A small class-conditioned image flow-matching model, trained from scratch.
Model: 2.86M parameters, 48-pixel images, norm layernorm, activation gelu_tanh, patch size [8, 8], layers 8, width 128.
Training: ademamix at rate 0.001, 18100 steps.
Data: trained on Sentinel-2 satellite tiles (TerraMesh), 72500 training examples.
Rows from block 5 of a small class-conditioned image flow-matching model, named by matrix and row number. Rows with one number belong to one neuron. Each number is 128 + 24 x the weight over its row's rms, rounded and kept within 0 to 255. All counts start at 0. Numbers have three digits each.
After each neuron's rows are labels from the 100 images, of 14848 (inputs lightly noised), where the neuron reaches its highest value: "top examples" is what is common among them; "peak on" is the class under the peak. Only what is clearly more common there than usual is listed. The data: Sentinel-2 satellite tiles (TerraMesh).
# fc1: MLP up (model.blocks.5.mlp.fc1.weight, 768x128), inputs 0-127
# fc2: MLP down (model.blocks.5.mlp.fc2.weight, 128x768, transposed), outputs 0-127

fc1.627:104106177118108129159095139096103092112101095118167141143163161146170156123118125099146141101131134112134129093143155128148083116140160112158150132121108104149088115144118154149090145115090138137142122141104144155164102104168136139153185122131099109149119127136101124112138095173115121126114102173150155100095154154127135102142091151145155101119118125083110107094139171101144100117151
fc2.627:131187118144098104128151143152133094152138118095138158112129138125145102114161078117127124137145104134138132130153066143138115136125192105115102144127123130111144221135149112126155118138109102139082121120088122122130114135115119125140135122103150093117105103149119131146215151111096116145135165127140133087134116125131135125107149125084133162113126114122148159104162171170139117119132
top examples: snow or ice; main land cover: snow or ice
peak on: snow or ice

fc1.480:093098165114100155172111159115116110128107118134161163133164153160147155096124122111149165121129126103143168105150154126159110118161133115163163152108135119156100142157104151150095148119133165148140112154129160158167117108152147154165146121157102114160155121120102124124120105156108134102100117189161164119105161157131122099145097168143159100128120142090114105105157151130149106111150
fc2.480:094133111152153129074114142083128140128101132088124102143092138147135155080115095113092138109056104124109100151151090087128156136176102147131131124126082131124145137119163122122140125108117165133151078120134132145120120140114164159144103160144126150114082092146160126155138169116163118123079144129117142126135119149154116108094150137126135129111165136114124138125128181169140086110131
top examples: snow or ice; main land cover: snow or ice
peak on: snow or ice

fc1.502:117124143097102166147133160129099104103112120092153152109160161159147168135095091108163156100114122072148146098150142118145127087147138097152153157126126110164117152156108141145114126094129148161145111164137167136147092116153160160140137119145125124155139110100133105120116083172113121100123121145140153111142159148122118101155111160143153103158101173094088113116135153148165124105167
fc2.502:202176148143122145117100144145113124154116135153149114122141133124144113133117138126149114143137140093087128148111112119154146159113143117131074102142134146107125112101126136141132098133135148151109100126129135107122155110100143148133084133183108140143133105119089118156156068122101118094196137121135115108156157150147138137122155125146116129069153152152121099085169177177124111155100
top examples: snow or ice; main land cover: snow or ice
peak on: snow or ice

fc1.253:106115156128101127140144172121152115088118131128100148139145190130161143173121125095124140118109148138120150111110153101138124128124155117141111119125133077153115121120157155112135147114142145116147121142045139139164108142175144172167172105139134129159116119146160135149099103157141129157112160176121139095080133108159125116139132129123149146106113091099124132134130158050148115132110
fc2.253:166120121122130109125127145145113112125076119111146131153130143123116112111119103152133137120139146121139120152167126099179131130177180147116117115117145070137104125109107104128139133151142102176124149150144133109130148118105070116109105150103143159155075124118109124098126100164109146086045133110129080128155095110152118115094121116156160106113104136127141113116153135075151151100153
top examples: crops; main land cover: crops
peak on: crops

fc1.558:136134125135137114152149126136123179133145158104159163162133157122139172123156147129123132135132162142112133140168117132150132166122108154103140102159091121152140070107159171113147108189148158143099121103091143136135143126115120141147157149095158120129074144171103153115125118150161157174154119136124159162121112129134150099122138107123166113068109132138105167125131170099144151144159
fc2.558:153136122103125114103116146125136181127143132143150161147119125122131121123143077114163151109106141140173115103115151124079137101112137132154141140134128170128122136175139066149138158128116195138194118116125096099104114109111111125125122122131118097181143138140135116080065111111142092146140130136127111106128090140150120143135151155149113164170169123120115112117134099168106100164112
top examples: crops; main land cover: crops
peak on: crops

fc1.318:116120118134116122102102134140166138152143161092103135122127159114120108127088122128073117137101139144130102152063113102136117165113124136131086110178135136145129165129112138131118152093220136164113180104116119125106125160136118115130114121104136156085080139102176138134124122127130091122130189098102121116140096106124137115127112155102151143122130111142105122152120096104117167154104
fc2.318:160146133122118120113148139139087104127124132120185128089128136093145123134119075119150142144146164133129077112114136124123123168150138138138086138101130091130121135150133173141127135119189144108102054124138133132130091111114080139096112134149152095119133126102124132110136142136151089100111137129156129132131159150185126111132151175125092151178169119125131116123080134098109147079114
top examples: crops; main land cover: crops
peak on: crops

fc1.705:118151135168185090157169124172155120133129124132162116137123128107129181106132132169153141116111141124147129137084136133126154137166104112109131139130144137123101137108124113139111131120164106156167171100086113097137125128143128127134109133070105141138108135148165138151121155128147137146177189157107132112120118071143136147192129126114159111087106146140146148138151112094153079138119
fc2.705:130118148121183097153170124177094136120108137148092160123132128080136174146124115167107096090146134143126111124089131133125116120100181155123124142145133136109145126083137125149114123116158157109171093150151107065124096131146122148114149126086108146152103129138149126138132105141127144128087129154166122127134150116142121132195149117137095097083076132110123142113159131122156087124138
top examples: crops; built area; main land cover: crops
peak on: crops

fc1.443:157111137113101147124140154135093103096115108131146170127172187127197136116124109114173183127088145106139127134162146146174157134162112130135162114126119109143159100171141137144146135112125123135170108165173153118141084142162164151134126124128124111152128117116168103129128101170132128162121088168127132120089164117131140134146104140119151121129117160104108085143123128152135116163142
fc2.443:124097118132161129151092128162084125162115131114126170107132120115107113143125166090144170122091128124105095113147120103071138148114094140124117130136136135080131139135131091109142125139135142114088119133135118112127103093125102145143105131107127123152148113112080093124090109181102125145063138114121104110108143147147152137148154148073156137146107150162118149091175131139181113175105
top examples: snow or ice; main land cover: snow or ice
peak on: snow or ice

fc1.100:151166111171167111103168088137153137182154141122117117124105112113092113142151160156107112131162148148108099144079103144104137153132087120128105108139148148104123104111141118109166094138168126094103164132146130119125145142093128159107118152092153102123094145150126129135138159089132144176152153103087113165157125123146110148088161108107126149139150089155150142138137089142116164129118
fc2.100:145154128125143140147132121112112133043137110113164163096093123130126104113113121142133113148145147113197096160135157131131129086144124127093137128103099133139134111123120148137133108155181191143124142126177144095139111153138144131099139116158120119139132186175146121112074096118107155124139123125129127121125145126126119145120119103150118112125148141138106160167100093058120140099099
top examples: clouds
peak on: clouds

fc1.630:165162097142151110105167103168152154116167148160096105158111112103107094101140141179104110146129160143150119147117114149112170156101110141114105125152145119107173133102130113108163126173116100112110135107106112098101151163121116112109115145111161146124112144151140145160123152115160135152152138098094102153177118106129146162082175113122114150118147126161146159145108110131104165159108
fc2.630:114136166096108137118149111104166175132122121112156116141136122097159123107108131131077127132097103116182166155136182095113145127137094153148141114091112166138087087148110130123108125112100161080104134106116114093138118134119137140152137125161131097108126167109134124136102127121137086144155107113125092127188124115124156134152136141120136111141126142103145125126147074125205115159159
top examples: clouds; main land cover: trees
peak on: clouds

fc1.524:155121097107120165168130168176110136149124126145111183127147153196191150151108102142149163096127128108154136128161106160126134128122145160163148160137122110156130139158103112132107107110125134144137082132121173138125111089138156109141135145141141120153151118126110128121107119158119115109127104186135125136155172159105135123141129142159146112133168155104129132115133181115190128094125
fc2.524:164128103128095114080136128127143154116175142099121148112090144046064124128136119112186141120155166131137121142144144100152128122096189169100145122129120150100126101121132162113161122159136098139158114097133143115094125096122133087131129121142124133151093131097127121141136149152102140078165122125120110068113142111114133118120135121133142123107075126122168107119100120148124122122149
top examples: main land cover: snow or ice
peak on: snow or ice

fc1.635:151165087129135126102190116135138160233159159133089124136101096107117106037141127133119124160188135147119110142098075138096161157126089137113115124139144166112154109114165105116148131146142134122109139112102112128097145129114128120096104126123163103117123146119151141140126148112116117138141100109122101119129108143136140133117151134140107118125142128150139123138112117106130171125103
fc2.635:164131140089151169122134111130159137082126157125128130095170117156144114174135113123139128110138158090165129110109164147122095111120135150124080102130100135126119150127099137127141139120188094122116144137126154117124131145132140126125159123128118123140137153130214112132154119154186116140112127115121117159134174085151127121094123127102162091124133143111127089188121073095110153127104
top examples: clouds; main land cover: trees
peak on: clouds

fc1.457:139152144121165117142139133126155146145159125161094154158132153126106147140115095111083114096129156166105116117134122082152156102110154132108127117097138149121133121114168158083183117127138126156088173163114148155154130119171135160113119110115134096124062137117133092140130137129146155140138167150133170123148133096167132120112187107121126111129160107154120141183151101112129145148104
fc2.457:134142124114168126151132128129120130131155121150157097093138132132144133119115079106178150083146175123164111155130154096148090107131126147117132123164136167120128107138117150123146116135186124111090095101118154165073120144084109074153115120116131164162063149124127176126127137151110151106127126134107094131103128121101124095092078103118121079107133134110141127154136103120121138121104
top examples: main land cover: crops
peak on: crops

fc1.235:164161097171132102101132099177175143145138131145083122140145090086128135133167150130124098139155174153096120132122108134137153166089132124118092108157141129116146100104153095107150120130134096105099173103119077124101149183113124105114121150109136139094107156143147132140133162121142154147170156111101125145126105115141158168140166130101115148086129133155127132158139117128107138163103
fc2.235:116113165104106125150163136145091109122121095111139133104162150097118164148146157133103157144124118086202158109117163141149126128146102104147166136109118156124142128123105101159124154129176148127126078144120110133101143120154117167145136117116129120105135175119147118133124128139089108122119146132138113174075118092139105167161121132078099171126099133150099103130141081108078130121114
top examples: clouds
peak on: clouds

fc1.112:156121132127110163145125153147110127109108109113139149128142141140179124117145138129159137107092125161159125094153145127140143134159160126159118143111120063141133064148127167160132157136070135144121136162105130129135100148172127112125160115138150092134096118115182134099130115183119107137143086173140140093093143161122132135119107146184150111135125163109135104136151166083148136128130
fc2.112:162136128122114114142118108143143112127143127128109125147133123128179102142170163125138129119106129155110118099113137114182108097114121110050121137087150127146102211115125103104114139108124138134119170152114133134093161148116085119124137105119137106150146110131095124116110156161112133143141150112113124101079133113166149078092141135107132102112114150104154164134079115185132130086141
top examples: snow or ice; main land cover: snow or ice
peak on: snow or ice

fc1.744:111106163129105117155118116162167140138150164131148097104126135131142111135165124180124202170134132143157104125109123112139176084119153120132144103096138130106115135160123133105096101150144169146111147130127138136118145175143164116124154122170110140138102117077132087157121132149127153166131155118140057146139115134131133097145133121144188117116109074105152125142098118116118139152117
fc2.744:138140121123164111124121126140106145123146125118123145130125128135155096153136110139168075145144183124136082138101143106129116118146147142113136115153134139110135093131121147127118103157225097109120093134114154131142121119084108088137101121126107135151099146107119159098130131156114133081143125126125210116099160126125116082128133115111080075069114141131135127144092111123105143118125
top examples: crops; main land cover: crops
peak on: crops

fc1.404:085128169122131149150093138112108124150131128102166140080139177152143142094101140143162158144129189095136155125135147102125082155138145139123152158128123126158088176136090136144094146118120135150119115138144186130128126055114136148113156126121108090119139115125100115138104095132111096114124148180140160116143148164137104102141136126153152099114140129106119151112157157158133141085128
fc2.404:107125123143118115164129109133164171114116107153121091093131139157127141068148080113125121063059093131108136146149094157138123115126135165164134118156107140154150069141121131114130082153134119127176139101113124152132122136109144181111140130122132124160135119115123139117113096150119148123135129088106143123111109113139130165123143149163108126103087116123169143113123132134191116110176
top examples: main land cover: snow or ice
peak on: snow or ice

fc1.21:097101159121140138167085133109145135071117146117162147121147131152069138136100113152117140109119102132122140110122145124150113102086149115138151149120116134133120073120088178104088107097164120137147108137178146139134139117137116138157135137128096132108133123147075111139131104128127144116101152168128139166012136135132116107126136126148142122107136138133144151125166141162122112110130
fc2.21:136139107133107126135133129148145120166166114107143090114114119137117138095108166095124137153151107136133118119119118131153165088097126115086109122153099112116110204149138131127136128142078129119123139132156086116177117119149161139153111125136161140138094119122120123100110119116140153119126058140116127116048107134121127132138116109213148114091110121177145088125109153108124103135127
top examples: crops; main land cover: crops
peak on: crops

fc1.330:125189144138156152127141170115154165162107114101067148149133157104156119140117167126116135124133131141126177130097134085156118168124122118129098122152148125158133135150131145102147116087128128120105129137102154111113146125162134148165152134124191125139104134144152142147094130156157097194119163144141159080120094136135142133108124180162132102141112160147123125161150128088116134108111
fc2.330:134078082126146151118126154094116112118088152104208103113116148061146110133120145119142144107145123140144178130103140087157159165167147152116097114118140120146138135142141140083144097089142136170101140146133134097151156129114122126087114116132172140123106135134128116127145115140104088100158096127140088158142169138141135128108159160106121116133091101123136126148134125103102129169109
top examples: main land cover: crops
peak on: crops